A small image flow-matching model, trained from scratch.
Model: 3.62M parameters, 64-pixel images, arch unet, norm groupnorm, activation leaky_relu, widths [48, 96, 144].
Rows from block 11, named by matrix and row number. Rows with one number belong to one channel. Each number is 50 + 10 x the weight over its row's rms, rounded and kept within 0 to 99. All counts start at 0. After the name is the row's rms in percent of the matrix's.
# convs0: first 3x3 conv (model.decb.0.1.convs.0.weight, 96x96x3x3), inputs 16-31, a 3x3 kernel for each
# convs1: second 3x3 conv (model.decb.0.1.convs.1.weight, 96x96x3x3, transposed), outputs 16-31, a 3x3 kernel for each
convs0.3 081:52 51 44 49 54 36 50 52 52 57 44 54 51 63 65 53 50 57 47 33 49 49 61 49 45 39 39 61 40 56 40 38 43 46 35 66 55 44 45 50 61 52 49 55 45 50 57 50 52 38 52 47 12 71 52 50 56 52 44 66 49 68 39 42 69 51 39 44 43 42 58 56 48 40 38 34 73 42 45 43 53 48 52 48 43 22 51 31 57 56 51 70 59 63 27 61 46 47 57 49 40 52 56 56 24 58 36 44 41 52 60 51 66 61 61 52 50 52 50 48 55 70 56 57 46 56 47 37 49 49 47 47 29 40 44 54 61 49 47 55 35 52 30 56
convs0.4 088:55 57 49 70 40 61 37 47 50 43 47 58 34 75 47 43 40 49 46 50 50 57 66 55 50 53 49 54 43 64 57 78 51 57 78 52 63 47 47 41 62 48 63 28 50 41 48 45 59 40 51 46 44 60 57 60 58 49 47 53 65 58 53 58 57 38 32 57 50 50 42 45 45 47 52 55 43 53 59 44 47 44 45 47 39 42 38 38 21 43 50 43 46 41 64 44 66 14 47 51 40 54 52 50 52 57 33 57 58 56 46 69 45 56 61 61 54 36 49 40 44 33 56 41 47 36 54 42 52 45 47 57 55 45 51 45 49 43 45 83 53 62 63 38
convs0.5 077:36 46 54 51 64 49 42 56 46 45 47 54 40 59 43 53 59 55 51 58 55 43 56 51 48 58 47 34 57 50 49 67 56 52 51 61 44 69 46 60 53 53 60 49 47 45 75 56 48 41 52 51 31 56 53 48 50 34 45 57 44 47 51 53 54 52 50 60 41 56 44 72 52 41 55 48 42 50 55 59 56 45 57 55 46 45 46 35 59 35 40 47 30 56 04 33 47 64 56 57 42 54 38 54 41 38 34 50 51 47 45 73 75 60 43 80 47 40 47 53 50 57 50 40 53 50 58 65 52 59 22 38 49 36 53 59 45 62 55 54 57 49 61 59
convs0.6 117:58 44 44 31 72 63 43 47 49 55 46 51 37 66 61 64 52 57 56 54 48 51 44 57 48 62 48 44 29 37 47 45 46 43 46 56 50 58 51 38 36 51 62 40 47 41 53 59 46 48 52 53 41 42 55 52 39 60 33 55 61 42 50 49 34 45 52 35 69 57 38 44 50 53 47 41 50 68 38 64 64 42 57 54 56 69 56 57 62 47 44 39 13 51 99 99 35 66 67 43 48 37 40 46 58 64 44 53 43 41 42 55 64 42 43 50 40 47 54 54 56 46 50 40 44 44 40 53 47 68 65 43 39 40 59 48 48 48 45 40 23 71 41 55
convs0.7 133:44 57 45 58 54 45 50 47 60 38 42 52 55 53 41 43 48 49 36 34 55 37 50 43 57 28 47 40 52 53 50 41 41 50 57 59 39 42 40 40 55 42 36 45 48 47 33 39 47 21 22 37 29 49 50 42 58 48 57 43 44 47 46 53 45 40 65 65 48 63 44 49 39 49 57 35 88 42 54 39 47 62 65 51 62 54 48 54 49 51 42 45 42 32 51 39 46 52 46 59 48 54 40 13 62 65 54 50 43 60 56 51 53 43 63 50 50 48 46 37 36 40 30 41 40 44 46 30 31 40 55 67 42 65 64 59 55 42 50 30 46 47 49 41
convs0.8 096:45 46 55 63 82 39 52 55 53 49 46 52 63 57 53 44 53 52 56 54 45 57 42 64 59 57 51 53 54 54 46 63 40 66 38 55 52 40 43 51 50 41 32 58 48 37 48 47 62 51 46 38 49 37 50 36 44 51 71 40 33 55 45 40 38 45 40 67 43 42 39 55 45 53 43 57 21 51 47 46 45 49 41 51 41 80 30 38 46 48 54 59 68 55 37 40 45 55 42 31 50 49 75 35 40 60 61 35 55 45 48 29 71 45 45 46 56 47 47 50 40 53 45 47 44 57 43 30 52 42 74 43 47 47 44 57 53 59 59 72 51 60 52 51
convs0.9 092:45 38 48 50 59 57 48 59 49 45 60 43 67 70 54 49 56 47 59 53 62 43 50 53 53 52 46 56 54 49 60 57 66 56 74 41 64 47 46 39 39 43 62 54 66 51 60 53 59 40 57 54 44 49 43 38 45 49 29 38 58 52 39 55 45 46 42 46 63 52 42 63 49 74 39 50 06 34 35 57 58 52 46 54 53 32 61 47 58 43 51 63 53 53 19 34 46 66 43 40 50 44 36 46 59 36 35 40 53 54 46 49 54 53 61 46 58 51 56 65 42 20 69 51 58 60 70 71 46 78 19 31 40 39 55 51 47 41 49 23 29 46 25 54
convs0.10 085:46 44 54 46 47 55 44 59 48 55 58 48 42 56 56 43 53 51 48 59 51 53 61 47 41 37 45 45 45 49 54 45 61 49 63 56 41 57 51 35 17 53 46 73 62 54 57 37 49 29 44 54 34 63 55 58 65 45 48 52 47 56 55 55 59 47 36 52 53 46 41 52 49 38 40 37 60 43 50 48 39 52 52 45 55 43 28 53 27 42 70 59 47 44 44 58 52 59 42 42 41 55 65 47 45 67 48 38 51 57 53 72 60 46 51 35 38 52 38 39 36 39 39 47 47 43 62 29 38 51 67 51 52 66 53 69 58 74 48 42 34 59 22 36
convs0.11 111:49 48 52 46 23 55 47 62 44 44 51 52 47 56 46 53 44 35 54 48 45 49 28 59 52 46 68 49 54 43 60 69 52 57 82 41 59 44 54 43 26 47 48 61 60 53 46 46 58 29 65 51 65 62 47 34 46 33 29 47 48 43 54 26 36 53 29 32 50 46 46 47 58 49 45 45 29 50 49 55 52 48 55 54 47 41 56 47 49 47 49 52 47 34 93 38 51 43 59 57 55 41 40 18 59 58 66 67 54 52 48 43 46 47 49 57 49 46 48 48 43 54 49 40 50 48 60 62 52 45 47 47 45 64 50 50 45 50 51 12 60 49 47 65
convs0.12 106:61 53 55 43 81 49 52 36 52 45 38 41 47 50 47 47 71 67 38 43 54 50 73 65 51 64 53 41 52 43 58 64 49 34 38 57 47 47 58 19 45 51 57 49 44 42 61 40 50 64 43 54 49 51 35 41 60 45 47 46 42 55 45 40 33 43 43 51 45 47 53 53 67 50 43 33 45 46 40 47 59 39 43 53 87 36 44 44 58 43 40 51 46 52 25 42 53 40 54 58 62 59 42 37 40 59 51 34 56 37 55 55 69 42 58 39 49 49 56 60 37 45 40 44 43 56 63 52 41 64 41 59 53 46 60 56 47 55 59 34 51 53 33 39
convs0.13 090:48 53 47 67 56 53 65 43 58 47 48 45 47 58 54 55 37 48 41 39 48 50 58 58 54 36 51 54 43 55 42 78 43 68 46 60 44 54 45 46 31 48 59 51 48 45 54 67 42 48 71 48 64 46 66 45 53 56 51 46 55 57 58 36 22 42 40 36 34 45 44 46 50 38 55 60 51 60 46 59 47 45 47 57 40 26 35 50 41 59 40 41 62 48 55 65 42 55 50 54 55 60 48 47 44 39 48 49 50 52 52 41 57 36 44 37 51 44 53 51 56 48 52 58 46 52 61 86 60 58 65 54 57 59 44 51 54 33 40 71 57 52 74 60
convs0.14 115:46 32 56 68 59 46 60 48 44 62 52 47 50 36 54 52 53 48 66 52 50 48 31 46 53 51 44 53 53 41 65 56 47 49 47 45 51 34 49 76 37 53 46 48 56 43 87 54 64 86 46 48 42 55 42 43 51 33 33 53 55 54 53 25 52 42 58 48 54 72 58 46 59 46 50 61 19 50 53 52 48 56 51 56 40 61 53 39 49 53 64 45 46 43 69 46 46 57 54 55 41 48 51 54 59 51 56 54 58 45 54 37 65 46 35 47 47 53 65 50 60 61 55 43 42 54 20 55 45 48 42 52 52 48 51 50 53 56 33 52 55 47 48 54
convs0.15 094:50 41 44 54 63 24 43 53 53 43 60 51 41 42 53 61 33 57 52 63 49 53 61 67 54 53 56 49 40 47 53 64 45 43 40 59 51 73 36 48 56 62 44 42 53 43 47 49 42 40 52 48 46 38 41 45 48 48 36 57 42 35 48 50 64 53 54 78 56 47 53 64 49 49 56 45 56 49 52 47 37 49 43 68 42 47 34 54 56 50 34 90 60 36 00 21 55 50 43 50 38 68 33 40 42 45 39 45 46 71 49 53 65 47 45 65 49 50 28 56 46 41 29 48 41 41 28 13 39 46 72 47 50 49 55 38 35 28 59 43 53 45 41 56
convs0.16 083:51 53 51 56 84 46 53 62 47 42 54 47 43 51 49 60 55 46 51 54 42 35 28 47 47 29 46 45 46 50 43 40 50 49 38 45 59 56 55 22 07 53 56 67 48 47 50 55 40 61 47 52 50 53 55 54 47 58 10 46 57 52 56 47 56 53 45 63 57 35 55 47 53 43 55 68 67 67 55 23 68 45 55 51 59 64 52 47 41 42 54 51 50 56 10 52 51 38 55 47 46 52 64 61 49 48 50 41 56 43 45 58 51 51 45 50 46 58 39 56 44 96 42 42 63 46 44 50 46 50 68 51 63 48 50 49 35 46 46 17 47 34 15 53
convs0.17 085:47 50 52 46 43 43 39 52 51 46 48 58 43 59 55 39 50 48 49 60 48 54 48 62 51 50 51 51 37 43 49 56 66 45 44 60 49 47 58 43 37 46 45 28 48 45 60 38 46 57 58 40 43 59 57 50 40 49 40 57 56 42 57 54 41 46 52 88 59 62 57 52 48 54 42 45 56 37 52 29 40 48 55 54 50 42 26 43 33 35 47 38 42 42 50 43 48 51 36 53 50 39 34 40 62 46 54 58 54 47 59 59 19 39 55 34 40 52 54 43 52 53 54 44 54 54 53 47 39 54 63 59 53 58 51 48 49 52 52 54 59 46 35 52
convs0.18 083:57 53 52 56 27 49 55 60 52 45 52 52 33 42 55 45 44 61 54 68 70 62 53 70 60 70 54 45 40 49 41 18 60 43 48 53 43 52 44 66 54 47 46 50 48 42 42 49 45 53 47 49 51 36 52 54 55 48 46 42 46 52 45 51 25 50 56 30 36 46 45 28 48 65 40 56 55 48 51 62 51 47 68 60 54 68 47 45 58 49 43 40 45 43 44 41 47 50 49 49 49 42 64 65 36 54 41 37 52 49 47 54 42 50 53 51 58 51 53 60 47 43 56 49 47 50 42 47 51 50 24 39 56 51 57 50 42 62 47 50 48 49 47 43
convs0.19 090:46 50 64 55 51 46 46 49 35 42 42 48 52 45 69 63 57 63 47 49 46 43 32 44 37 67 56 63 58 49 50 49 56 58 58 72 42 28 50 53 44 53 56 34 53 53 59 56 47 69 70 36 46 42 47 58 52 55 47 48 58 55 57 40 51 40 46 55 59 47 40 36 40 37 57 57 27 51 46 46 57 62 51 50 44 56 59 57 60 55 59 39 57 43 11 41 48 47 52 34 50 48 86 30 76 59 62 48 55 49 49 47 60 54 52 63 64 60 65 54 40 60 51 49 49 53 47 50 43 58 42 40 49 38 44 51 56 58 47 51 49 49 43 51
convs0.20 084:39 21 55 62 55 46 48 58 42 48 56 34 41 49 52 52 46 47 46 29 44 41 54 60 47 53 51 43 91 51 46 42 31 39 58 48 66 45 49 64 27 49 53 83 52 53 68 62 47 46 50 51 63 49 32 15 48 63 41 47 51 65 48 41 55 52 48 24 41 32 49 50 56 35 49 45 75 55 39 35 54 56 27 53 44 38 47 43 37 46 66 43 43 44 89 71 48 43 51 43 58 57 73 29 39 49 58 43 52 51 49 34 56 55 52 49 47 43 26 35 66 44 34 45 37 40 58 58 48 58 46 50 53 57 50 51 54 39 56 50 35 46 47 45
convs0.21 101:50 54 59 54 16 82 41 47 51 46 49 43 53 59 67 33 54 46 54 51 62 69 59 67 59 41 53 53 68 38 34 65 42 53 54 54 41 54 44 44 48 54 62 42 55 46 65 63 48 53 66 45 41 44 58 55 56 51 44 37 54 47 52 45 48 50 51 49 55 58 36 53 55 36 40 50 57 45 47 58 55 43 42 58 32 52 70 46 49 66 57 62 36 53 21 70 39 66 45 52 32 44 67 63 63 43 57 49 50 52 54 27 65 51 35 41 58 49 34 57 60 39 60 56 52 53 39 51 64 39 30 47 49 29 48 46 33 28 37 53 45 56 57 56
convs0.22 129:53 50 50 45 43 55 52 60 47 57 38 62 59 34 56 61 47 46 49 51 52 47 39 58 49 40 50 55 68 59 58 41 42 41 42 45 50 45 47 36 70 43 51 57 53 55 36 59 51 40 53 45 63 51 45 62 43 45 51 47 64 47 52 39 54 48 29 83 35 45 55 57 46 47 56 72 35 41 48 50 51 49 53 55 57 44 48 45 55 49 42 59 56 77 23 56 39 56 51 47 52 52 60 38 46 49 49 54 50 45 51 56 44 49 46 52 47 49 42 42 45 37 50 49 56 55 33 36 59 50 56 39 58 46 61 49 45 45 40 69 39 55 55 52
convs0.23 102:44 45 46 49 69 47 45 48 48 64 52 55 55 40 61 53 50 53 54 47 61 45 34 35 51 31 37 45 58 69 69 39 42 51 61 46 46 32 55 46 28 56 49 54 51 47 65 38 57 54 67 48 57 40 56 42 50 50 48 52 51 50 45 49 71 57 68 35 65 50 61 36 44 57 57 51 37 63 52 49 40 45 56 43 52 44 47 47 54 42 43 66 66 36 88 56 52 53 47 45 33 66 75 10 55 48 59 51 41 42 53 45 72 50 54 57 55 48 49 42 54 48 48 47 41 48 52 19 30 31 80 74 39 66 54 47 57 30 51 98 52 43 43 45
convs0.24 087:53 31 40 42 41 46 36 40 46 39 41 54 50 53 31 54 65 53 62 58 41 72 46 58 60 59 65 47 52 51 55 53 56 46 39 57 53 36 49 32 34 41 47 47 49 51 61 57 54 59 68 56 60 63 53 40 55 30 36 42 44 35 55 65 68 52 61 55 61 44 55 73 48 44 56 48 35 53 37 50 44 45 51 51 70 41 50 61 34 50 52 46 45 43 88 77 52 61 63 53 55 44 43 48 50 47 44 60 47 44 54 47 44 57 55 37 45 53 46 48 55 36 56 42 35 55 58 48 50 42 64 52 43 40 38 41 48 33 46 34 46 53 48 49
convs0.25 110:48 53 55 58 67 56 35 31 53 45 52 59 48 45 53 52 54 49 57 55 46 46 49 31 57 51 40 42 55 56 55 34 43 43 64 38 53 48 41 46 32 54 54 54 51 40 52 62 56 53 36 50 35 57 47 62 46 35 44 50 55 53 54 47 49 44 52 42 46 54 56 38 50 54 38 43 30 40 50 47 51 47 44 53 46 51 54 41 49 56 56 38 45 27 43 39 48 56 48 60 66 48 29 41 43 52 78 37 41 49 44 44 47 60 57 53 55 50 52 54 48 46 47 47 41 49 69 40 54 46 59 44 53 48 61 50 53 44 48 45 42 49 56 44
convs0.26 112:60 42 52 57 47 52 52 64 52 34 43 48 55 58 49 57 62 43 51 57 48 48 58 41 58 55 56 42 22 41 45 82 47 43 55 43 56 58 49 44 44 70 43 50 60 59 53 60 42 74 28 37 47 48 46 35 45 49 24 64 53 46 53 58 47 49 40 27 40 47 43 61 43 53 45 55 70 57 50 37 58 46 42 53 45 47 44 46 42 49 39 39 37 54 04 25 58 38 52 39 79 59 32 63 27 41 61 72 49 44 52 53 78 46 44 51 46 48 52 53 43 57 42 44 45 43 61 77 48 45 40 53 48 49 39 47 52 45 51 36 58 43 47 41
convs1.3 078:59 45 49 62 50 58 62 40 59 48 63 59 61 59 60 62 55 50 59 58 61 58 28 44 61 73 60 36 60 58 40 52 42 52 43 43 53 34 45 42 23 56 52 64 41 33 66 48 42 52 57 52 53 62 72 49 30 41 12 53 42 46 38 40 52 63 42 65 57 52 51 57 50 45 51 57 22 59 56 52 46 50 56 55 38 41 51 58 55 50 51 45 49 57 42 51 46 43 51 45 65 47 51 68 57 49 61 51 52 37 36 39 59 46 38 45 52 40 48 45 45 42 54 41 47 50 48 36 53 45 64 40 52 46 46 31 49 50 47 34 57 56 53 54
convs1.4 086:49 23 56 46 56 44 41 48 53 58 65 50 44 52 41 54 41 56 42 42 43 43 50 30 51 35 47 61 38 53 50 37 43 43 50 52 54 33 58 59 48 56 51 57 51 53 49 49 49 58 63 58 54 44 52 33 41 48 34 33 48 48 45 52 46 45 51 18 70 60 49 50 55 41 50 54 06 56 50 61 41 55 57 46 50 46 61 55 52 52 52 68 51 57 28 43 53 55 46 43 51 46 47 59 67 47 34 43 48 62 47 61 38 22 59 62 49 60 41 56 55 57 51 52 63 52 40 55 50 57 74 43 56 38 58 66 59 35 52 41 53 47 50 52
convs1.5 082:51 41 56 40 39 47 38 58 59 43 77 39 67 57 79 44 84 52 54 49 47 52 46 42 55 46 51 50 39 52 49 38 62 47 50 54 55 26 47 46 47 30 40 37 46 33 68 49 59 67 46 52 48 50 50 44 48 41 46 50 54 51 45 50 71 41 85 67 63 48 59 57 47 42 48 52 36 41 52 59 48 52 54 47 53 29 63 48 65 50 48 49 45 49 39 53 55 56 51 57 69 50 67 62 65 47 60 37 53 35 57 48 24 24 54 48 52 47 50 49 42 38 51 48 46 52 58 52 45 66 56 37 38 33 47 50 40 50 42 48 38 46 61 52
convs1.6 101:64 59 62 47 87 59 51 62 57 51 41 41 56 56 66 57 64 54 50 50 44 65 57 58 50 45 51 56 63 39 37 57 69 52 56 40 40 49 54 63 65 56 53 39 45 51 42 61 71 52 53 47 51 54 64 53 51 71 78 40 52 46 55 48 50 42 57 69 51 51 59 48 50 49 46 65 68 68 54 55 59 49 42 38 43 56 63 53 58 55 53 51 42 25 17 47 52 55 53 40 33 40 40 33 42 55 51 54 48 29 38 53 73 33 56 43 52 40 39 62 54 51 56 54 43 51 44 52 43 53 53 29 43 46 43 47 61 65 55 52 37 46 49 45
convs1.7 116:37 49 52 49 46 40 57 61 48 37 42 45 31 58 40 53 39 49 46 43 55 49 56 44 50 38 47 48 56 51 51 58 62 36 51 54 54 58 55 52 50 59 52 42 45 53 53 61 45 59 38 56 61 44 62 54 63 48 47 53 54 46 56 52 65 47 42 24 47 52 42 57 59 65 56 48 28 48 48 51 47 57 53 63 41 27 47 61 42 60 55 55 48 40 47 38 37 53 46 44 64 72 47 27 38 54 48 40 51 45 45 49 56 60 47 47 42 40 54 50 44 41 54 54 37 55 33 37 55 39 50 75 68 70 59 48 41 41 41 57 57 51 53 52
convs1.8 087:44 52 49 42 76 42 56 39 46 43 54 62 39 57 46 51 66 59 49 45 54 48 63 54 45 54 48 58 46 44 72 33 50 61 62 46 56 52 56 47 53 59 62 48 43 56 47 46 47 52 44 61 38 50 46 51 42 29 81 55 49 47 44 47 46 40 44 44 47 47 47 49 46 35 54 38 77 63 48 46 54 50 35 56 59 43 41 56 54 56 54 51 53 44 48 50 46 45 52 53 49 33 45 59 45 46 40 42 50 32 65 60 36 59 46 73 55 45 46 41 40 74 49 55 43 56 49 58 50 47 34 54 40 50 55 67 44 60 68 41 41 61 52 54
convs1.9 077:47 47 59 30 59 57 46 54 56 55 61 51 58 72 45 53 64 54 61 48 53 60 29 48 57 46 52 55 43 42 35 66 56 44 47 48 33 37 34 53 52 47 38 46 33 57 47 39 50 41 51 52 42 48 54 57 50 50 50 57 54 51 47 46 43 54 43 43 49 61 42 54 43 46 48 72 37 50 50 52 47 54 50 49 55 81 58 53 49 58 45 44 45 41 27 63 54 44 46 52 32 45 42 56 34 55 55 56 40 49 36 59 28 57 57 56 43 41 40 50 45 93 52 48 45 49 53 68 47 57 80 25 54 36 38 51 42 49 45 20 55 48 53 40
convs1.10 094:50 44 35 51 44 55 50 58 62 50 56 50 52 41 41 55 40 41 43 44 42 50 41 56 60 48 53 44 64 45 60 55 35 43 26 41 51 34 52 43 39 61 48 52 56 45 59 53 50 36 48 44 41 46 47 28 43 38 45 59 47 49 55 43 63 51 37 49 39 47 66 43 49 45 43 53 53 51 49 53 63 57 64 48 60 53 47 56 39 38 41 48 50 46 62 50 61 37 50 56 35 31 41 46 29 54 52 46 53 60 51 54 22 37 29 36 46 38 40 50 48 51 57 52 57 45 49 51 44 49 25 54 52 79 44 55 49 56 43 58 51 33 25 43
convs1.11 101:50 43 46 46 48 55 51 52 52 51 50 50 58 71 59 49 43 48 58 27 46 43 00 33 48 47 50 52 67 59 63 60 65 52 49 47 43 46 48 54 54 43 49 50 42 49 46 52 44 29 37 48 45 55 57 39 46 44 44 47 44 44 52 46 47 49 50 62 48 62 70 58 49 64 49 50 78 61 46 57 54 43 41 58 45 37 47 52 43 46 58 51 53 57 54 59 58 54 51 45 49 57 59 20 47 48 54 48 50 46 63 44 53 51 51 55 52 54 58 53 46 62 44 51 55 44 50 50 56 51 49 52 43 54 38 69 47 43 48 30 43 53 47 54
convs1.12 099:43 54 43 45 14 64 41 60 55 44 38 44 46 24 49 50 35 38 43 35 49 34 34 73 46 66 59 62 68 58 55 33 18 42 33 39 46 55 40 57 59 74 50 42 51 42 39 62 43 41 41 57 54 40 49 28 47 36 70 83 53 54 52 39 47 47 50 39 39 61 55 50 51 58 44 49 38 76 54 51 53 46 50 53 46 71 05 58 37 42 52 51 60 57 83 39 49 46 36 47 24 63 59 65 52 55 50 33 60 57 54 69 33 55 37 47 55 47 47 62 47 67 49 54 61 45 47 55 38 63 58 44 48 42 57 49 47 54 60 57 65 44 63 51
convs1.13 098:47 53 42 57 63 47 46 31 42 50 45 42 46 38 56 47 52 50 62 43 48 41 58 59 48 38 51 54 56 38 54 10 73 57 50 47 59 51 45 47 49 64 55 51 50 58 56 53 49 58 39 40 33 70 48 53 58 62 41 43 56 45 41 52 59 55 51 56 55 45 24 58 61 69 55 60 75 48 45 34 45 45 48 53 51 60 65 46 66 54 48 69 51 54 58 42 49 50 50 51 61 51 68 62 55 51 42 64 57 62 72 51 78 66 32 51 49 46 46 45 48 59 47 61 48 48 56 66 35 53 22 43 41 47 25 45 41 54 43 58 56 47 46 49
convs1.14 115:53 51 35 51 85 39 49 40 68 49 53 48 52 45 41 53 50 54 46 41 49 46 38 46 49 53 51 50 58 44 57 39 42 53 51 33 49 54 43 49 54 61 50 38 47 50 46 51 41 41 16 46 55 38 52 55 52 49 33 65 46 53 47 48 55 42 53 41 25 54 51 47 45 41 49 45 29 63 50 41 50 52 52 44 49 65 37 55 56 52 49 43 69 48 58 61 48 46 50 47 42 47 50 31 28 49 71 23 50 49 57 53 47 57 50 58 46 52 54 52 51 42 48 49 55 51 47 56 47 51 68 16 59 52 71 51 54 58 54 55 52 48 30 52
convs1.15 088:55 63 49 58 50 47 70 76 62 54 54 60 44 42 48 38 27 46 50 55 44 44 74 42 49 61 50 49 42 55 43 44 46 65 43 44 43 52 43 47 64 52 56 53 52 49 63 46 52 58 50 48 57 47 46 37 40 41 34 47 52 51 47 47 56 43 44 79 50 39 44 41 59 48 56 48 57 43 47 54 59 44 49 57 28 44 47 51 32 47 57 55 53 34 20 49 39 38 51 56 61 61 61 65 61 51 63 41 69 58 57 62 65 55 50 63 58 49 41 49 56 56 37 56 45 42 39 52 60 44 34 49 62 67 72 54 57 53 55 64 40 52 84 65
convs1.16 089:48 38 52 54 40 62 49 60 56 55 67 58 51 53 50 48 58 61 58 62 50 56 62 60 52 48 46 49 47 43 51 37 50 45 54 51 51 37 50 41 55 58 48 38 49 46 39 56 38 27 38 50 38 41 47 65 50 51 70 56 54 46 45 52 51 48 43 11 35 52 49 50 56 77 58 51 44 51 42 58 56 54 46 53 46 42 50 47 46 61 51 51 46 48 69 34 45 52 41 56 48 54 45 28 41 57 51 49 48 66 59 48 34 64 52 48 50 51 70 44 62 52 61 48 53 54 46 48 46 45 32 37 57 61 58 52 55 37 42 57 50 50 46 52
convs1.17 102:38 33 63 63 47 49 49 54 48 46 59 48 46 46 63 52 53 48 39 51 51 46 61 63 49 46 41 53 48 59 48 56 57 40 51 56 45 48 49 59 42 63 55 53 53 49 48 54 52 04 60 52 33 60 38 42 47 60 11 57 50 46 55 53 48 45 44 15 52 63 55 46 59 53 49 54 39 37 55 35 47 54 61 45 69 88 43 44 58 45 57 49 55 43 46 64 60 48 60 39 37 49 41 19 57 46 49 58 51 73 51 48 62 66 41 55 58 57 63 49 52 31 49 60 68 44 36 53 52 57 40 54 55 60 57 61 58 53 61 68 53 49 59 46
convs1.18 103:35 47 55 53 62 43 52 37 53 41 36 48 42 63 52 44 44 41 44 36 36 40 64 42 42 50 46 51 51 53 47 71 57 35 54 57 49 50 47 37 66 44 59 62 52 47 49 42 46 63 45 55 44 54 44 50 57 68 48 64 54 45 50 55 53 38 58 69 30 53 64 56 46 48 45 40 49 59 43 56 48 43 44 57 62 65 59 51 49 52 59 52 49 47 31 57 42 73 51 51 64 48 57 44 54 53 66 50 57 51 50 72 29 47 59 52 48 54 61 55 49 37 49 50 42 60 46 43 54 37 49 49 48 50 50 60 62 57 47 47 61 50 72 51
convs1.19 086:41 49 53 53 54 34 44 47 56 31 65 41 38 39 39 43 45 43 56 35 55 47 37 56 57 47 66 33 42 53 41 61 53 55 63 44 47 56 51 52 64 58 58 64 59 55 66 74 30 33 64 48 49 48 48 42 41 51 47 48 40 38 44 61 58 66 45 48 64 47 44 53 50 47 50 50 53 44 41 64 60 51 52 45 49 33 59 48 37 43 61 68 53 57 30 53 45 51 37 51 51 48 26 59 43 54 65 76 41 51 54 53 41 48 57 41 45 57 45 51 45 50 47 43 52 48 60 82 54 56 77 33 73 50 28 53 52 49 51 55 59 46 53 51
convs1.20 086:61 46 47 48 44 49 52 13 52 56 64 58 42 51 56 46 54 56 54 47 53 45 51 37 38 45 40 45 56 49 60 34 53 36 55 46 46 45 46 55 30 44 54 89 40 56 59 56 57 69 50 39 34 53 61 59 45 55 48 67 52 40 60 55 73 63 57 76 64 60 72 62 55 46 51 58 51 56 55 44 55 49 55 57 44 34 54 39 33 56 51 43 52 45 42 58 46 33 58 51 54 55 45 52 71 59 76 43 46 41 47 50 64 35 59 69 55 54 59 54 43 26 50 69 42 40 60 38 46 41 46 48 49 56 40 42 55 60 55 43 52 58 43 49
convs1.21 096:57 37 36 51 83 50 52 37 56 45 50 53 32 63 32 56 51 41 44 50 53 43 60 46 40 45 48 42 45 66 64 40 69 43 37 50 52 51 37 47 45 50 55 41 55 46 63 56 53 54 44 47 53 54 44 50 48 52 60 33 56 51 42 47 55 53 47 39 45 57 52 63 49 42 53 53 42 44 56 47 45 43 44 57 23 50 79 45 42 59 36 44 62 38 54 61 58 36 52 56 49 50 11 61 41 55 69 53 37 59 51 39 45 68 42 55 47 58 49 49 60 55 45 51 54 48 49 65 50 25 55 55 43 40 53 36 48 44 47 38 57 57 55 50
convs1.22 125:53 66 60 42 23 48 49 39 49 54 50 52 66 65 45 50 34 55 45 43 54 49 24 41 49 53 58 62 58 47 47 31 37 41 47 57 46 57 39 47 50 74 43 50 52 51 42 67 59 51 34 55 42 47 52 55 46 51 77 53 61 45 49 53 58 59 44 36 44 50 59 57 46 44 51 44 85 65 54 45 49 52 70 51 55 37 45 51 48 50 50 31 55 49 99 62 50 50 46 46 42 49 54 49 58 39 36 39 38 50 40 55 29 55 36 60 57 53 52 58 48 58 31 55 53 48 40 57 51 72 53 42 41 64 60 52 51 45 59 46 54 47 52 50
convs1.23 105:47 48 51 79 48 44 39 46 54 47 54 56 56 65 52 51 51 47 52 48 51 63 43 47 41 42 52 55 59 50 46 55 54 46 38 48 44 48 46 38 51 42 45 51 50 42 42 45 44 52 44 46 49 45 47 42 42 50 15 36 42 39 37 56 48 46 39 39 57 64 61 48 59 53 47 41 08 49 62 69 56 63 54 53 64 30 57 50 38 54 52 54 48 57 52 53 53 78 59 50 60 56 52 18 45 54 57 46 48 46 51 51 53 50 48 58 51 53 51 47 47 43 56 49 47 56 41 58 56 45 49 49 60 44 43 48 50 43 48 45 45 45 49 56
convs1.24 078:49 56 57 56 49 46 53 56 41 27 33 46 48 32 49 64 55 55 70 54 42 45 44 33 58 32 50 38 43 46 36 57 52 54 50 44 50 43 54 46 51 46 53 56 45 42 41 53 59 49 46 49 71 41 56 62 46 51 46 55 54 60 53 47 44 51 45 26 43 41 36 35 63 53 48 58 44 56 47 54 53 43 53 36 42 61 32 47 47 52 46 43 50 40 52 67 44 42 48 47 39 48 42 40 46 51 45 48 66 54 57 56 56 61 60 63 52 53 56 61 51 41 40 42 45 41 48 32 55 42 66 72 63 76 58 47 64 47 42 58 51 42 43 54
convs1.25 121:54 56 60 46 38 34 59 50 53 51 53 49 49 48 48 45 61 52 47 39 39 54 42 50 62 65 51 56 57 59 51 20 41 46 67 57 54 53 42 44 71 58 58 42 57 38 63 49 51 35 54 39 55 43 45 40 42 52 53 54 50 42 51 66 49 52 60 60 57 46 32 52 46 41 53 51 71 47 53 50 58 55 66 65 42 42 52 46 60 50 47 46 54 50 54 54 44 57 50 55 35 42 60 69 68 50 43 37 46 57 53 39 56 71 66 54 44 46 52 56 48 61 48 46 37 40 56 66 48 42 33 48 40 74 51 48 38 47 57 66 54 51 52 56
convs1.26 129:48 44 57 42 48 52 58 51 45 61 51 52 57 58 45 50 41 53 43 48 49 54 60 52 49 50 51 54 53 55 46 33 53 46 69 45 42 49 48 40 38 51 52 49 46 55 28 50 54 73 62 46 34 45 38 48 42 45 66 43 59 70 58 50 44 53 50 60 61 54 53 41 46 50 45 59 37 34 56 53 55 54 59 53 57 36 52 38 54 44 48 41 44 57 93 42 54 41 51 37 36 47 69 75 72 38 32 65 45 48 45 47 19 53 38 55 49 55 60 53 51 52 54 54 37 49 38 42 62 66 68 38 34 55 59 48 61 54 35 35 53 51 54 49